config = dict(
    arch='uvit',
    model='class-conditioned image flow-matching model',
    conditioning='class',
    logit_normal_time=False,
    norm='rmsnorm',
    activation='gelu',
    parallel_block=False,
    inner_norm=False,
    num_experts=8,
    moe_every=2,
    layers=8,
    positions='rope',
    optimizer='adamw',
    lr=0.0011,
)
Rows from expert 2 of block 5, named by matrix and row number. Rows with one number belong to one neuron. Each number is 200 + 40 x the weight over its row's rms, rounded and kept within 0 to 999. All counts start at 0. After the name is the row's rms in percent of the matrix's.
# up: expert up (model.blocks.5.mlp.up, 8x128x256), inputs 128-255
# down: expert down (model.blocks.5.mlp.down, 8x256x128, transposed), outputs 128-255
up.19,113,191,191,175,235,252,218,179,190,156,263,255,196,192,198,136,221,195,209,137,201,208,223,215,175,256,219,201,190,237,186,211,173,175,251,189,168,223,156,194,174,207,197,251,262,127,260,235,148,249,177,202,222,225,143,275,186,226,111,179,209,208,193,170,202,148,102,187,206,253,247,152,159,146,162,191,104,155,154,194,165,135,211,219,229,282,250,189,220,265,194,206,196,182,187,225,267,169,241,269,215,194,261,166,187,158,190,171,246,261,201,208,189,224,173,193,175,230,236,207,241,213,260,157,223,232,238,131,240
down.19,093,183,150,238,218,164,256,184,169,231,178,120,189,197,152,224,147,162,158,170,178,154,180,135,146,216,169,138,164,130,212,163,156,182,182,229,232,198,229,221,175,214,267,195,130,202,279,225,220,176,256,282,198,267,195,186,225,183,177,215,140,187,184,221,167,250,170,194,182,189,127,200,230,267,208,232,173,209,213,228,158,242,276,213,224,148,229,198,189,98,211,209,204,205,207,184,158,165,132,199,210,327,221,195,265,250,201,217,187,247,206,215,129,142,203,121,202,197,230,209,206,215,254,236,229,219,146,285,117
up.20,118,233,235,184,121,116,168,186,206,158,226,173,147,164,170,213,223,250,222,185,164,219,183,212,179,206,168,161,257,243,205,199,171,188,178,181,193,199,184,181,228,256,207,189,234,163,237,192,268,192,206,231,163,162,247,148,236,152,188,160,242,217,295,183,157,237,123,159,245,234,263,235,147,270,214,193,205,202,246,261,147,185,173,237,228,176,239,154,270,232,154,226,258,200,297,176,188,171,227,203,239,216,182,177,285,169,216,177,194,299,224,253,217,196,180,160,204,190,134,174,180,330,221,213,246,179,124,193,221
down.20,143,227,166,214,171,120,229,214,231,205,129,115,120,290,160,243,221,199,233,217,235,240,143,139,141,256,229,184,235,208,157,200,153,193,232,178,214,233,237,173,155,273,239,180,210,216,225,128,224,196,248,256,166,244,264,185,208,175,193,194,174,232,254,145,178,113,168,124,164,282,196,244,206,149,174,235,245,196,126,222,162,246,239,244,218,161,212,163,193,155,209,205,259,193,209,180,256,219,233,217,261,186,155,244,253,167,190,199,184,182,103,230,234,245,214,218,221,171,153,219,150,222,180,195,166,237,270,229,159
up.21,085,189,198,202,198,229,195,211,194,103,192,247,244,198,141,209,170,153,200,120,235,128,149,197,258,251,230,209,143,180,241,176,209,167,173,256,166,198,190,163,126,207,218,143,169,278,160,187,252,236,242,282,165,183,129,259,188,175,156,162,169,226,191,229,216,204,176,149,216,241,159,254,258,98,180,127,260,180,195,222,117,153,195,187,204,231,257,245,228,206,190,155,169,193,201,163,194,185,191,207,174,175,247,189,217,194,185,118,202,228,168,244,181,218,233,229,139,193,199,228,174,306,186,180,203,260,182,279,244
down.21,071,190,271,181,226,180,167,308,200,203,152,177,182,75,193,183,174,201,220,179,175,170,162,172,222,161,227,209,182,245,142,179,192,107,173,220,224,155,229,222,235,230,238,189,193,210,208,233,245,202,215,275,246,232,283,170,185,237,210,248,202,181,145,166,207,216,229,201,177,205,254,141,158,235,178,214,201,237,241,162,189,225,172,179,185,219,176,207,139,167,150,141,119,85,215,107,188,270,222,127,162,230,231,165,103,201,140,200,205,199,210,131,195,231,173,261,184,169,216,142,216,161,160,202,197,173,233,193,211
up.22,132,219,174,187,163,195,257,125,212,158,233,202,212,191,169,221,194,235,189,189,184,254,218,227,202,211,162,178,166,215,239,253,193,192,150,179,183,192,159,236,202,187,220,165,231,195,221,201,257,202,197,204,188,149,274,194,182,121,151,214,244,218,216,275,168,198,211,159,245,175,266,187,165,221,203,195,212,176,257,262,218,177,155,222,204,218,239,144,221,318,185,208,347,235,198,211,273,187,240,182,238,224,225,158,206,197,265,161,175,184,216,250,183,215,227,145,193,224,163,184,195,244,154,210,195,268,89,235,190
down.22,181,181,201,143,238,194,227,172,237,152,181,152,191,224,111,227,163,196,191,166,187,141,203,205,156,283,222,174,258,220,223,143,239,228,204,269,262,147,177,290,239,205,146,207,225,223,209,170,254,199,231,270,123,211,242,160,203,175,260,180,202,182,201,149,155,170,261,108,196,180,227,221,162,180,221,162,198,167,193,202,122,260,138,202,224,224,233,193,268,202,215,163,173,184,207,160,186,156,211,223,167,179,147,226,231,247,254,183,172,213,113,243,150,218,213,173,165,192,259,232,222,204,196,290,275,213,208,219,183
up.23,118,213,173,191,222,216,212,74,186,207,126,191,213,184,254,219,266,227,185,218,222,242,137,219,213,232,203,213,210,191,198,228,254,214,238,214,234,224,118,247,218,175,198,165,190,190,183,121,250,175,179,215,143,213,232,169,162,251,212,220,262,173,293,245,194,158,172,152,233,198,328,222,209,242,194,221,151,125,253,249,202,179,212,181,181,217,199,155,188,241,222,133,333,142,205,197,214,163,242,184,222,168,214,191,194,185,321,182,270,225,243,149,220,203,208,249,178,182,174,182,159,246,146,192,207,294,77,193,155
down.23,074,172,206,239,210,232,188,237,169,278,267,248,160,198,212,192,221,259,215,181,228,241,169,171,250,127,232,224,131,189,121,133,169,123,177,200,130,233,205,177,206,186,154,198,195,190,195,254,193,241,206,166,248,192,176,185,183,158,199,178,165,255,173,217,175,215,219,250,238,186,137,163,276,205,242,165,228,183,164,216,222,181,204,212,169,188,204,229,155,149,186,216,107,186,163,217,168,199,157,210,160,244,229,140,111,118,99,212,166,159,216,210,230,204,115,183,204,286,171,194,226,101,213,191,222,115,246,241,247
up.24,091,226,282,218,204,215,187,251,185,126,143,152,274,173,197,180,171,185,222,206,206,220,197,190,181,191,204,198,205,180,143,183,163,137,220,172,147,265,236,208,201,178,244,216,271,224,244,215,219,173,271,234,208,185,289,178,179,92,188,200,207,216,244,203,218,239,163,207,199,138,203,230,246,170,195,247,192,212,263,181,172,223,229,206,219,162,200,165,225,199,196,211,169,241,188,279,261,254,299,249,162,174,200,174,198,211,222,172,200,197,187,189,160,170,159,292,130,196,180,255,211,235,195,166,124,122,245,152,122
down.24,065,247,203,164,217,196,102,201,223,162,188,147,214,230,225,207,290,271,188,224,179,201,193,230,186,287,171,148,271,266,203,200,252,264,236,171,184,109,191,165,123,212,174,194,181,182,163,118,174,175,157,227,244,227,199,223,130,192,235,161,219,228,199,187,249,179,217,136,215,175,218,192,168,161,151,208,163,196,213,246,202,197,160,190,256,206,208,173,266,209,249,186,214,154,229,173,139,244,228,249,222,170,197,190,194,170,215,220,202,225,215,190,157,226,159,190,267,148,138,175,202,214,223,209,162,302,220,211,201
up.25,084,199,157,218,221,151,191,211,164,123,186,228,144,102,157,143,179,219,198,190,211,161,171,189,214,119,242,192,232,174,216,174,96,219,159,182,177,183,172,107,187,213,232,258,257,253,215,193,231,180,180,212,240,200,196,168,142,168,161,144,82,200,274,195,199,160,207,203,165,268,217,218,246,171,198,221,237,213,201,170,169,191,199,201,227,202,234,151,234,177,178,192,245,270,202,292,277,173,215,223,214,179,172,208,269,186,136,169,186,187,184,240,192,231,173,115,102,187,209,192,156,187,240,217,274,197,163,189,203
down.25,069,223,208,153,167,247,210,164,198,162,173,284,156,193,229,164,137,250,189,336,276,241,231,213,212,213,264,193,159,135,196,244,171,141,221,139,251,163,173,207,202,193,199,246,273,257,155,220,206,122,137,180,151,268,192,214,180,251,195,171,235,221,177,234,185,219,223,230,213,174,178,210,260,205,152,139,99,198,194,189,180,107,184,207,212,229,152,166,208,231,162,175,257,238,214,182,145,305,164,250,201,189,228,183,208,168,198,263,172,263,177,140,202,224,148,234,241,256,238,156,237,213,179,199,244,191,154,269,156
up.26,113,174,253,216,161,138,166,189,230,212,193,199,164,227,201,168,198,247,153,190,129,222,183,141,263,215,266,219,158,224,258,191,186,134,148,226,211,200,232,235,186,216,178,271,227,231,235,252,224,211,196,167,212,184,243,138,199,206,219,165,210,174,163,267,151,285,169,170,228,139,190,166,222,181,228,253,233,252,193,248,161,213,163,173,204,161,190,155,178,253,60,220,110,265,138,157,154,249,92,262,240,264,234,175,207,226,237,142,177,231,187,285,233,198,203,213,206,244,138,227,149,249,183,205,205,205,233,267,210
down.26,145,203,249,175,248,188,206,141,245,214,234,185,175,202,168,218,135,259,225,176,187,135,197,175,250,220,255,136,203,151,204,189,203,197,183,242,173,184,227,213,184,204,243,247,263,208,262,240,259,189,217,251,196,208,187,153,166,246,264,183,140,293,176,136,205,179,241,200,198,165,148,130,218,158,273,198,232,153,151,120,218,281,204,177,193,127,253,150,224,136,211,217,185,259,180,126,147,161,139,230,178,236,149,259,156,187,211,269,171,199,169,232,129,192,155,225,204,195,231,244,231,166,234,263,185,230,188,168,204
up.27,084,202,174,177,259,216,187,185,186,205,136,170,216,197,226,220,174,220,182,223,209,259,187,300,180,247,181,227,231,245,257,201,207,144,179,212,170,267,193,178,202,178,235,147,143,261,219,186,264,192,257,320,284,181,229,264,253,142,141,163,230,191,281,206,170,201,216,190,153,181,173,228,155,166,215,231,184,198,184,192,184,150,224,170,175,225,217,201,240,187,193,250,174,237,192,289,164,204,203,200,264,171,216,204,250,192,183,243,213,131,242,231,144,262,125,122,207,186,221,172,226,263,209,198,209,171,295,261,179
down.27,065,259,214,205,225,149,195,173,149,239,210,193,206,239,244,173,169,171,228,178,180,243,253,159,205,177,190,131,146,223,245,187,187,192,231,245,183,165,180,224,143,171,193,174,200,286,171,198,177,188,149,281,247,259,234,197,243,203,218,172,194,216,192,201,242,191,156,216,207,233,189,139,202,195,194,209,189,175,246,172,216,204,215,228,267,194,178,241,185,251,193,203,267,147,188,162,222,186,136,209,196,236,181,225,160,179,230,126,198,161,216,183,217,252,168,231,296,146,190,185,250,132,150,135,175,165,174,244,142
up.28,086,242,218,181,223,166,273,187,231,121,252,146,244,328,191,246,215,187,172,207,226,158,217,201,178,183,229,244,199,231,234,232,265,221,167,244,105,175,198,144,211,244,149,204,227,268,232,171,122,182,118,204,156,94,206,214,221,152,152,166,197,237,172,172,149,169,203,231,180,213,231,146,215,247,142,278,87,157,242,197,238,206,165,225,284,242,250,146,178,212,226,155,178,201,230,223,217,232,210,191,186,217,236,205,197,186,148,212,213,252,134,238,192,178,225,140,173,293,237,249,178,145,228,182,258,195,216,206,183
down.28,068,220,198,215,212,151,184,178,242,209,198,241,214,218,246,206,254,203,207,172,161,195,208,206,181,244,160,145,194,168,208,209,227,152,125,268,165,236,249,215,204,178,215,202,204,154,256,191,234,145,211,172,247,297,205,213,188,223,221,217,259,214,199,221,175,244,124,196,265,179,176,187,156,169,261,202,270,209,256,160,199,235,257,237,142,141,188,153,182,215,152,236,207,224,202,165,203,160,230,211,253,141,173,223,199,213,195,191,134,175,204,114,283,170,185,222,227,253,191,236,235,219,188,218,275,98,194,209,214
up.29,081,160,212,149,219,267,177,184,205,160,235,160,261,130,240,240,255,133,204,220,275,165,206,157,174,220,167,223,184,210,208,176,212,284,217,189,205,239,215,189,194,223,264,173,168,180,210,210,159,132,258,205,269,226,298,233,249,147,241,184,183,195,236,163,257,176,201,162,171,237,152,222,242,226,224,247,201,214,179,188,136,176,264,179,216,209,197,235,199,143,212,137,190,164,219,249,214,227,268,252,196,214,186,171,181,163,238,136,248,147,131,155,232,155,215,252,219,213,227,174,204,179,247,149,212,151,226,85,155
down.29,064,182,290,197,215,182,202,202,236,198,201,188,195,230,224,200,239,199,248,254,214,130,192,211,214,211,218,145,232,192,140,125,204,163,180,204,208,227,183,216,223,233,265,228,202,180,237,184,153,165,174,268,233,161,188,192,192,219,200,229,195,185,216,268,172,226,221,205,270,173,191,180,237,112,242,203,260,177,206,262,75,194,155,165,255,100,184,204,338,153,181,153,166,230,230,201,206,210,186,215,244,156,157,286,195,159,224,240,189,156,245,196,155,229,180,169,191,165,124,234,240,209,287,209,144,215,264,170,164
up.30,095,175,205,172,221,239,242,147,160,123,154,240,213,133,240,118,213,215,186,236,227,211,140,188,179,218,201,195,188,215,155,209,298,206,225,226,203,226,215,100,212,195,249,178,95,220,204,219,219,265,260,227,184,176,102,273,148,295,142,171,229,175,245,183,218,185,239,192,178,202,175,211,164,189,177,213,200,140,189,138,155,175,191,132,228,188,166,283,163,139,164,232,226,208,217,215,211,205,159,230,154,156,225,219,227,190,172,231,215,257,143,186,194,151,166,99,135,187,208,199,229,172,201,172,236,224,223,242,127
down.30,067,158,226,213,211,217,275,237,159,178,179,210,199,231,208,190,188,293,200,158,168,208,183,228,179,124,256,172,185,166,280,190,164,189,182,247,147,181,171,189,217,181,157,184,241,228,224,176,270,223,142,292,197,225,213,199,193,172,248,199,238,233,167,196,241,218,223,141,238,165,187,217,321,206,211,137,235,145,196,192,247,239,144,256,237,180,243,129,277,174,245,221,160,157,210,187,209,178,233,254,189,254,152,232,181,213,261,172,253,286,211,251,222,239,151,175,193,252,172,194,185,203,200,211,236,177,159,208,183
up.31,087,205,193,169,220,154,212,243,192,168,136,254,171,84,238,138,200,155,187,216,216,217,199,175,207,245,177,199,149,132,192,165,163,238,233,178,220,182,198,113,130,212,266,141,214,163,223,140,198,205,274,270,193,241,258,184,218,262,191,294,248,231,206,175,198,251,89,157,174,226,191,201,188,140,245,279,213,282,216,183,222,144,206,234,164,171,191,186,162,140,260,253,175,176,240,179,193,198,129,227,217,213,138,233,224,160,182,269,152,191,178,145,210,159,186,241,240,206,162,158,181,257,95,158,185,201,246,156,165
down.31,067,171,294,174,221,207,160,218,250,219,230,227,190,224,173,192,230,202,183,236,289,248,207,218,209,167,210,152,156,198,280,169,182,238,219,252,180,196,186,212,269,240,202,228,187,230,258,190,179,162,141,155,211,166,210,141,242,211,236,207,209,233,104,253,230,182,215,171,231,237,233,180,180,239,197,201,252,174,166,214,248,156,132,234,241,213,199,181,179,230,209,149,231,169,154,146,223,232,198,226,172,246,236,125,205,144,292,143,174,160,177,197,253,189,210,224,202,220,210,288,225,175,236,278,228,204,153,221,170
up.32,087,160,215,189,235,109,250,215,190,65,160,228,167,191,251,216,176,171,197,204,184,174,204,274,193,264,184,203,230,164,227,218,183,202,199,169,223,249,205,204,213,205,238,138,201,234,214,327,192,199,248,230,170,201,206,132,228,170,173,148,213,184,262,247,187,185,146,244,111,231,98,148,259,173,164,191,188,205,259,190,186,179,175,118,149,196,213,155,205,163,193,225,180,187,228,200,275,238,177,186,240,224,257,157,157,205,228,191,159,186,199,257,250,187,276,167,164,253,174,198,134,259,222,168,173,204,197,185,204
down.32,065,163,253,250,200,162,214,117,177,198,149,163,209,217,217,212,203,202,220,153,247,225,238,224,127,177,192,190,211,131,216,129,184,176,171,195,136,298,206,182,133,217,186,133,139,188,130,206,237,188,171,222,155,160,191,204,212,162,233,234,251,215,209,163,237,188,255,244,190,240,238,177,230,208,202,188,212,137,237,247,229,156,251,184,186,187,149,213,201,184,217,189,185,169,163,234,239,184,201,211,232,186,181,148,170,207,161,132,187,174,221,260,218,167,245,157,228,188,161,179,286,186,192,202,243,207,226,169,185
up.33,085,203,186,169,171,207,229,239,205,151,258,206,256,197,242,137,206,244,210,166,279,193,148,221,196,230,170,237,239,288,270,155,288,238,221,155,312,190,252,178,160,213,210,170,180,171,222,209,213,200,220,259,175,159,157,179,164,231,78,255,224,135,216,208,245,156,188,198,225,320,227,190,198,198,272,215,127,221,227,172,185,136,198,155,207,241,211,178,225,182,256,140,183,194,251,175,201,237,220,226,181,169,174,243,296,198,234,195,189,203,209,181,176,215,258,106,145,230,192,203,154,249,188,209,190,236,274,233,224
down.33,062,147,230,132,138,181,172,211,262,275,195,182,240,242,249,165,158,213,164,271,209,177,193,194,118,208,217,212,233,199,115,316,120,233,155,260,199,260,278,225,186,205,173,232,172,270,207,255,205,140,200,196,207,271,154,216,206,206,182,217,141,225,188,210,202,196,208,236,244,245,179,153,198,195,216,248,194,220,123,195,162,212,143,235,198,160,178,209,201,180,187,193,133,226,145,151,131,175,143,193,161,295,198,230,161,215,244,175,233,164,216,177,231,100,187,187,271,211,276,313,236,159,130,190,220,180,236,235,215
up.34,091,178,218,221,215,286,198,136,172,252,138,208,188,152,200,241,204,180,161,225,258,82,177,207,186,194,194,185,160,160,201,158,184,208,194,144,155,123,169,214,202,202,230,220,213,255,270,200,268,240,279,210,225,215,243,149,190,150,188,162,185,127,121,197,239,211,134,195,170,173,242,227,241,184,194,171,232,231,226,242,216,278,314,175,204,180,201,84,197,237,275,144,267,224,175,204,184,191,284,127,198,204,206,212,127,200,167,156,131,224,217,176,150,248,262,241,225,214,199,201,201,180,211,175,239,220,195,197,168
down.34,064,225,285,175,117,154,164,277,216,139,245,182,182,202,207,204,233,121,152,255,162,165,214,205,224,224,165,203,237,281,225,205,168,212,183,189,228,220,146,197,183,255,175,161,237,169,243,161,221,205,174,158,186,272,181,201,167,243,160,147,252,279,225,168,166,197,268,217,173,219,137,166,158,134,225,188,200,256,224,184,171,179,244,140,276,161,194,165,176,220,215,112,201,197,217,198,211,231,207,154,232,182,155,263,209,167,210,206,150,136,220,206,221,293,265,206,143,207,179,209,264,250,189,219,134,240,101,213,200
up.35,094,237,230,157,223,159,249,148,164,242,194,143,230,80,207,174,219,213,247,234,220,189,223,182,164,257,231,187,176,196,187,166,181,200,219,208,246,211,232,94,192,168,167,182,186,170,217,174,141,208,171,210,136,188,194,260,176,176,188,242,211,191,181,164,208,148,142,185,174,275,128,184,263,194,208,188,145,236,193,185,223,145,164,175,145,263,227,185,179,137,193,227,133,210,257,151,183,207,252,214,216,208,203,209,288,242,163,174,149,309,275,168,183,186,173,232,181,246,182,184,212,220,247,217,204,201,270,126,187
down.35,068,197,197,261,193,209,172,166,250,203,253,252,180,168,177,135,188,230,141,197,247,272,209,174,214,149,215,150,161,157,246,212,248,259,150,260,227,266,167,208,180,283,86,115,234,256,202,203,164,187,156,149,229,203,155,193,213,160,241,202,215,165,202,216,118,211,199,176,158,162,146,194,179,189,208,196,236,221,189,213,199,199,178,194,160,211,239,200,183,167,197,181,138,169,180,149,285,176,231,268,210,223,263,174,183,230,179,205,184,160,124,246,165,156,171,176,246,172,207,253,170,140,155,251,278,215,141,206,151
up.36,092,175,204,202,234,298,236,196,203,240,235,161,220,182,233,107,190,146,146,180,229,149,199,190,193,225,206,219,181,213,164,207,209,225,222,197,171,152,188,179,145,220,310,200,166,229,256,186,215,117,207,161,295,235,225,225,179,179,179,188,193,171,166,205,212,169,209,230,145,218,139,209,204,179,181,234,174,247,209,163,199,227,278,213,228,252,195,252,212,187,247,252,156,247,179,240,205,186,253,232,176,243,179,193,190,236,129,205,158,165,195,183,158,206,209,244,201,170,252,198,204,105,217,189,196,196,197,97,180
down.36,065,224,224,142,169,110,162,142,253,179,171,164,188,299,119,261,244,160,191,224,140,196,189,241,116,267,221,187,174,216,191,168,235,201,236,174,225,193,199,200,176,264,174,235,274,213,227,173,194,216,222,194,153,212,229,179,175,176,177,222,204,270,284,203,172,163,208,98,176,179,222,172,236,190,224,196,264,199,182,225,146,266,205,253,207,166,291,232,207,215,193,209,228,129,247,173,173,246,218,277,211,206,145,225,235,158,248,216,123,204,127,189,216,255,226,255,166,265,206,249,203,242,146,234,173,237,198,231,238
up.37,092,193,159,187,217,176,183,129,229,136,197,198,182,188,222,230,173,208,263,328,246,197,228,281,151,192,154,233,189,213,186,172,214,178,177,224,284,239,212,233,232,181,225,250,231,187,277,185,237,172,148,161,120,213,143,194,178,244,174,215,245,167,224,227,210,213,119,204,201,185,220,186,184,230,150,193,162,191,259,163,246,199,288,173,174,196,190,130,207,177,232,218,340,165,146,220,129,165,159,223,159,220,229,203,134,213,218,259,255,258,254,291,191,221,311,216,116,157,173,207,277,269,217,146,214,182,173,291,163
down.37,065,221,202,232,210,221,137,147,270,202,259,222,207,196,189,219,287,160,162,124,69,185,181,243,236,209,185,194,190,148,204,212,173,192,176,189,191,175,171,174,207,116,158,255,155,166,173,178,153,227,208,198,168,187,191,268,204,210,233,198,175,179,189,189,191,280,140,245,192,186,164,197,251,200,209,238,186,211,201,227,197,239,215,257,187,196,202,161,199,231,214,228,236,182,221,191,136,227,206,111,199,208,248,142,199,181,224,190,122,154,199,204,219,181,142,167,186,314,258,242,202,207,165,155,244,239,188,237,290
up.38,094,249,205,192,198,263,239,213,189,218,198,245,175,224,239,164,188,232,202,212,221,182,237,202,209,201,206,232,192,155,185,171,173,197,254,184,228,263,83,251,192,184,170,223,173,120,193,271,175,115,197,136,229,187,187,237,182,212,243,264,245,211,166,195,256,212,160,261,168,201,134,198,235,210,235,184,245,197,219,204,194,194,204,180,126,124,224,180,210,224,243,204,200,175,201,229,277,212,235,155,268,234,229,191,101,236,181,241,294,132,208,196,234,193,193,186,189,148,190,205,183,162,110,149,214,171,328,112,212
down.38,065,253,193,312,154,190,129,99,183,204,161,175,159,235,183,205,216,242,177,277,177,232,167,226,206,208,173,265,219,311,235,118,250,164,150,232,183,211,211,204,151,206,177,257,185,223,169,245,164,221,247,162,187,144,252,171,182,190,206,175,215,177,249,192,250,238,237,173,240,173,244,220,191,227,248,212,183,147,188,202,177,205,215,181,179,153,208,203,161,262,260,208,204,240,267,182,186,192,194,192,303,230,226,154,279,166,271,144,233,166,246,180,188,197,171,202,239,175,216,187,257,185,159,245,149,220,203,269,229
up.39,090,187,235,185,219,193,252,290,167,228,224,243,180,247,271,167,285,199,237,131,244,253,200,199,206,283,238,227,241,163,231,174,139,203,208,142,117,239,127,226,186,176,229,199,204,233,253,206,222,166,113,271,223,204,227,223,246,222,260,208,249,213,159,220,206,186,158,240,194,264,227,215,290,217,176,277,239,135,163,191,182,205,226,293,280,194,232,158,181,122,198,147,208,173,204,225,189,234,190,239,172,195,215,194,163,187,208,168,193,136,235,153,184,146,219,239,240,234,215,204,185,216,157,201,247,172,297,262,233
down.39,065,301,265,137,230,221,208,147,196,265,225,216,201,233,197,207,169,267,218,274,196,225,257,231,231,194,184,203,196,211,193,220,198,158,131,245,178,190,196,275,269,259,198,190,213,134,124,192,225,204,178,206,196,238,213,173,212,153,135,216,165,211,201,188,157,157,228,184,223,171,249,124,197,184,207,182,175,187,212,237,141,190,182,198,135,171,214,115,250,184,177,192,259,213,218,214,209,229,286,131,200,146,194,233,195,200,247,261,253,138,161,167,204,173,248,279,233,179,234,185,220,233,225,278,199,184,147,225,211
up.40,085,194,217,211,205,189,203,162,225,85,215,206,184,179,211,173,230,216,222,289,211,171,221,187,215,220,238,195,178,186,143,175,274,220,164,212,151,297,237,212,203,212,181,256,243,211,176,189,195,173,161,157,238,160,174,212,164,137,171,154,171,184,230,240,161,87,186,204,180,160,151,241,229,239,203,224,213,222,200,204,287,187,232,168,176,165,249,199,203,192,246,143,176,153,174,198,229,186,172,121,212,229,175,211,146,232,206,250,185,196,234,245,165,145,239,168,212,174,202,240,240,141,215,197,199,272,242,258,221
down.40,067,199,199,254,184,219,162,234,180,125,210,201,238,238,276,208,224,136,170,174,166,211,241,150,206,216,193,177,156,166,181,230,262,205,184,184,193,241,132,189,97,170,176,223,186,246,178,268,253,152,174,174,223,209,204,204,226,215,151,190,265,175,211,214,227,247,184,214,212,153,212,177,175,173,197,219,159,128,312,183,189,223,249,269,266,200,181,256,199,183,155,245,196,263,207,141,179,229,154,267,175,148,211,219,208,166,208,185,193,188,255,158,199,162,183,192,146,245,131,179,207,195,208,172,225,187,191,174,217
up.41,140,222,205,227,194,140,170,198,233,216,261,184,135,219,153,173,206,177,155,184,185,221,184,217,112,229,204,190,211,268,247,234,203,203,193,169,220,212,248,202,170,269,246,242,206,220,226,224,252,117,279,103,244,170,250,196,288,220,143,134,170,254,203,239,162,242,239,204,266,157,202,187,140,164,279,181,172,196,234,223,230,290,208,231,201,216,253,238,307,266,164,218,133,152,176,207,180,193,240,196,142,259,175,143,200,210,171,156,173,205,230,288,192,244,184,166,235,222,177,201,207,278,260,246,209,192,247,189,198
down.41,221,142,227,154,240,213,234,252,198,230,169,198,123,173,229,177,158,256,237,244,185,218,116,158,236,166,234,208,193,189,157,182,146,197,177,207,175,243,201,165,204,238,163,152,126,155,184,155,199,267,203,186,188,257,195,105,176,207,248,195,151,200,170,213,162,209,190,149,208,308,217,191,192,248,166,171,143,238,156,129,185,162,175,214,178,215,205,191,121,169,251,209,185,201,235,207,293,164,174,212,178,255,205,191,206,146,176,168,241,128,177,307,201,212,195,177,224,253,216,151,204,189,229,155,229,197,205,247,268
up.42,100,191,199,212,171,149,266,238,158,186,233,174,211,136,223,172,216,182,187,264,230,143,220,270,187,212,225,212,157,231,226,157,231,231,220,178,204,176,237,133,155,189,292,178,165,129,266,154,138,212,224,230,146,176,216,271,211,184,153,208,173,188,265,179,228,154,142,220,145,188,215,238,272,189,130,186,187,224,229,200,207,175,200,241,242,324,211,208,211,144,213,172,168,265,183,221,298,183,276,205,205,208,217,214,247,199,164,137,210,260,183,173,198,224,124,148,152,254,216,216,273,157,185,184,253,243,182,128,192
down.42,073,235,221,159,202,160,185,134,191,216,188,241,182,232,143,155,136,178,165,208,190,187,148,153,138,193,199,154,207,152,174,232,184,180,225,235,251,212,180,198,259,279,214,187,230,201,217,173,267,180,161,234,176,295,167,179,201,238,205,186,196,258,158,225,162,150,238,161,217,219,166,208,179,167,206,127,270,205,127,229,221,213,193,189,190,157,257,142,265,139,172,204,195,143,236,112,196,193,194,166,177,260,185,242,182,139,200,302,188,191,142,251,163,269,192,219,240,223,237,230,232,225,232,301,206,236,238,181,195
up.43,091,213,271,233,239,318,219,142,186,147,175,163,216,209,159,167,266,233,231,171,187,189,152,194,227,147,182,244,128,197,168,283,171,216,176,210,165,196,268,134,175,219,297,235,189,173,130,194,235,245,271,158,299,210,153,245,215,134,141,155,215,222,175,262,186,174,105,153,282,171,201,207,204,215,196,204,229,181,219,182,262,227,193,153,129,167,269,208,238,230,240,216,245,155,233,237,175,193,201,234,140,233,214,202,242,196,175,172,183,227,227,212,201,247,166,209,161,240,217,165,214,209,223,185,165,194,234,141,186
down.43,076,224,168,196,188,153,165,181,155,193,250,150,196,177,214,237,243,182,233,164,219,235,183,146,180,175,237,243,265,180,225,231,152,167,214,209,174,202,243,184,221,177,96,236,221,237,187,232,173,236,260,169,228,147,202,128,220,162,257,176,206,282,172,282,204,203,205,232,159,188,156,197,282,138,192,227,164,216,174,267,276,232,145,253,262,198,153,136,161,189,260,170,225,217,148,234,159,266,157,204,212,227,133,193,289,222,197,184,221,143,247,188,185,265,201,242,166,147,190,134,248,154,199,157,185,230,219,214,211
up.44,108,178,180,241,182,223,221,207,236,242,163,219,143,171,212,200,252,211,219,223,170,215,273,122,179,156,248,206,142,210,142,175,267,180,240,205,215,221,154,168,165,207,120,212,159,201,187,208,182,205,167,240,183,235,135,224,172,248,251,314,251,200,189,224,185,225,239,254,202,236,179,146,178,146,213,207,144,202,118,199,175,277,291,212,207,207,146,225,159,225,210,191,194,171,183,170,140,152,140,186,318,191,230,247,184,167,219,212,190,218,225,203,217,208,210,220,263,187,226,200,205,149,142,234,193,293,209,211,198
down.44,114,178,216,128,178,182,140,244,251,191,256,258,175,157,222,162,162,193,205,276,252,264,246,255,237,227,253,199,236,325,187,156,192,208,244,173,158,180,156,148,232,180,158,223,275,226,244,184,179,203,219,171,160,181,231,169,175,196,230,188,199,186,225,197,218,172,177,227,217,241,202,187,207,129,192,149,254,148,158,164,281,182,136,220,229,177,233,203,231,205,208,205,178,234,261,204,201,206,235,226,196,172,221,194,122,147,144,224,202,220,146,233,243,225,160,166,212,262,236,183,213,211,178,275,206,188,209,105,182
up.45,087,185,165,165,161,252,198,207,155,215,282,247,137,213,252,227,121,197,225,150,229,146,209,200,255,139,100,187,219,182,231,135,199,199,192,199,158,216,239,198,207,193,200,158,149,244,172,234,224,207,224,257,235,227,228,179,179,182,184,129,197,155,189,251,248,250,65,157,186,179,114,161,177,136,221,279,250,234,161,109,93,223,259,222,236,178,203,198,181,220,142,174,182,232,172,220,283,136,190,209,192,158,223,208,218,157,170,184,311,145,153,207,138,219,195,209,131,199,200,210,144,233,170,177,173,184,239,182,216
down.45,065,209,230,186,141,177,258,187,239,152,198,204,177,202,213,119,218,223,201,190,208,247,276,142,222,164,137,202,308,299,238,187,185,185,136,221,223,242,276,235,169,196,214,167,135,184,228,140,251,202,224,227,250,211,219,158,214,127,203,179,245,194,228,279,153,225,286,127,295,224,200,201,229,252,257,161,238,195,185,231,92,201,258,199,158,196,244,176,248,174,227,203,201,200,164,241,186,189,183,145,149,201,192,214,222,199,206,238,150,172,149,211,176,212,260,145,285,183,203,223,250,236,155,256,183,246,218,199,210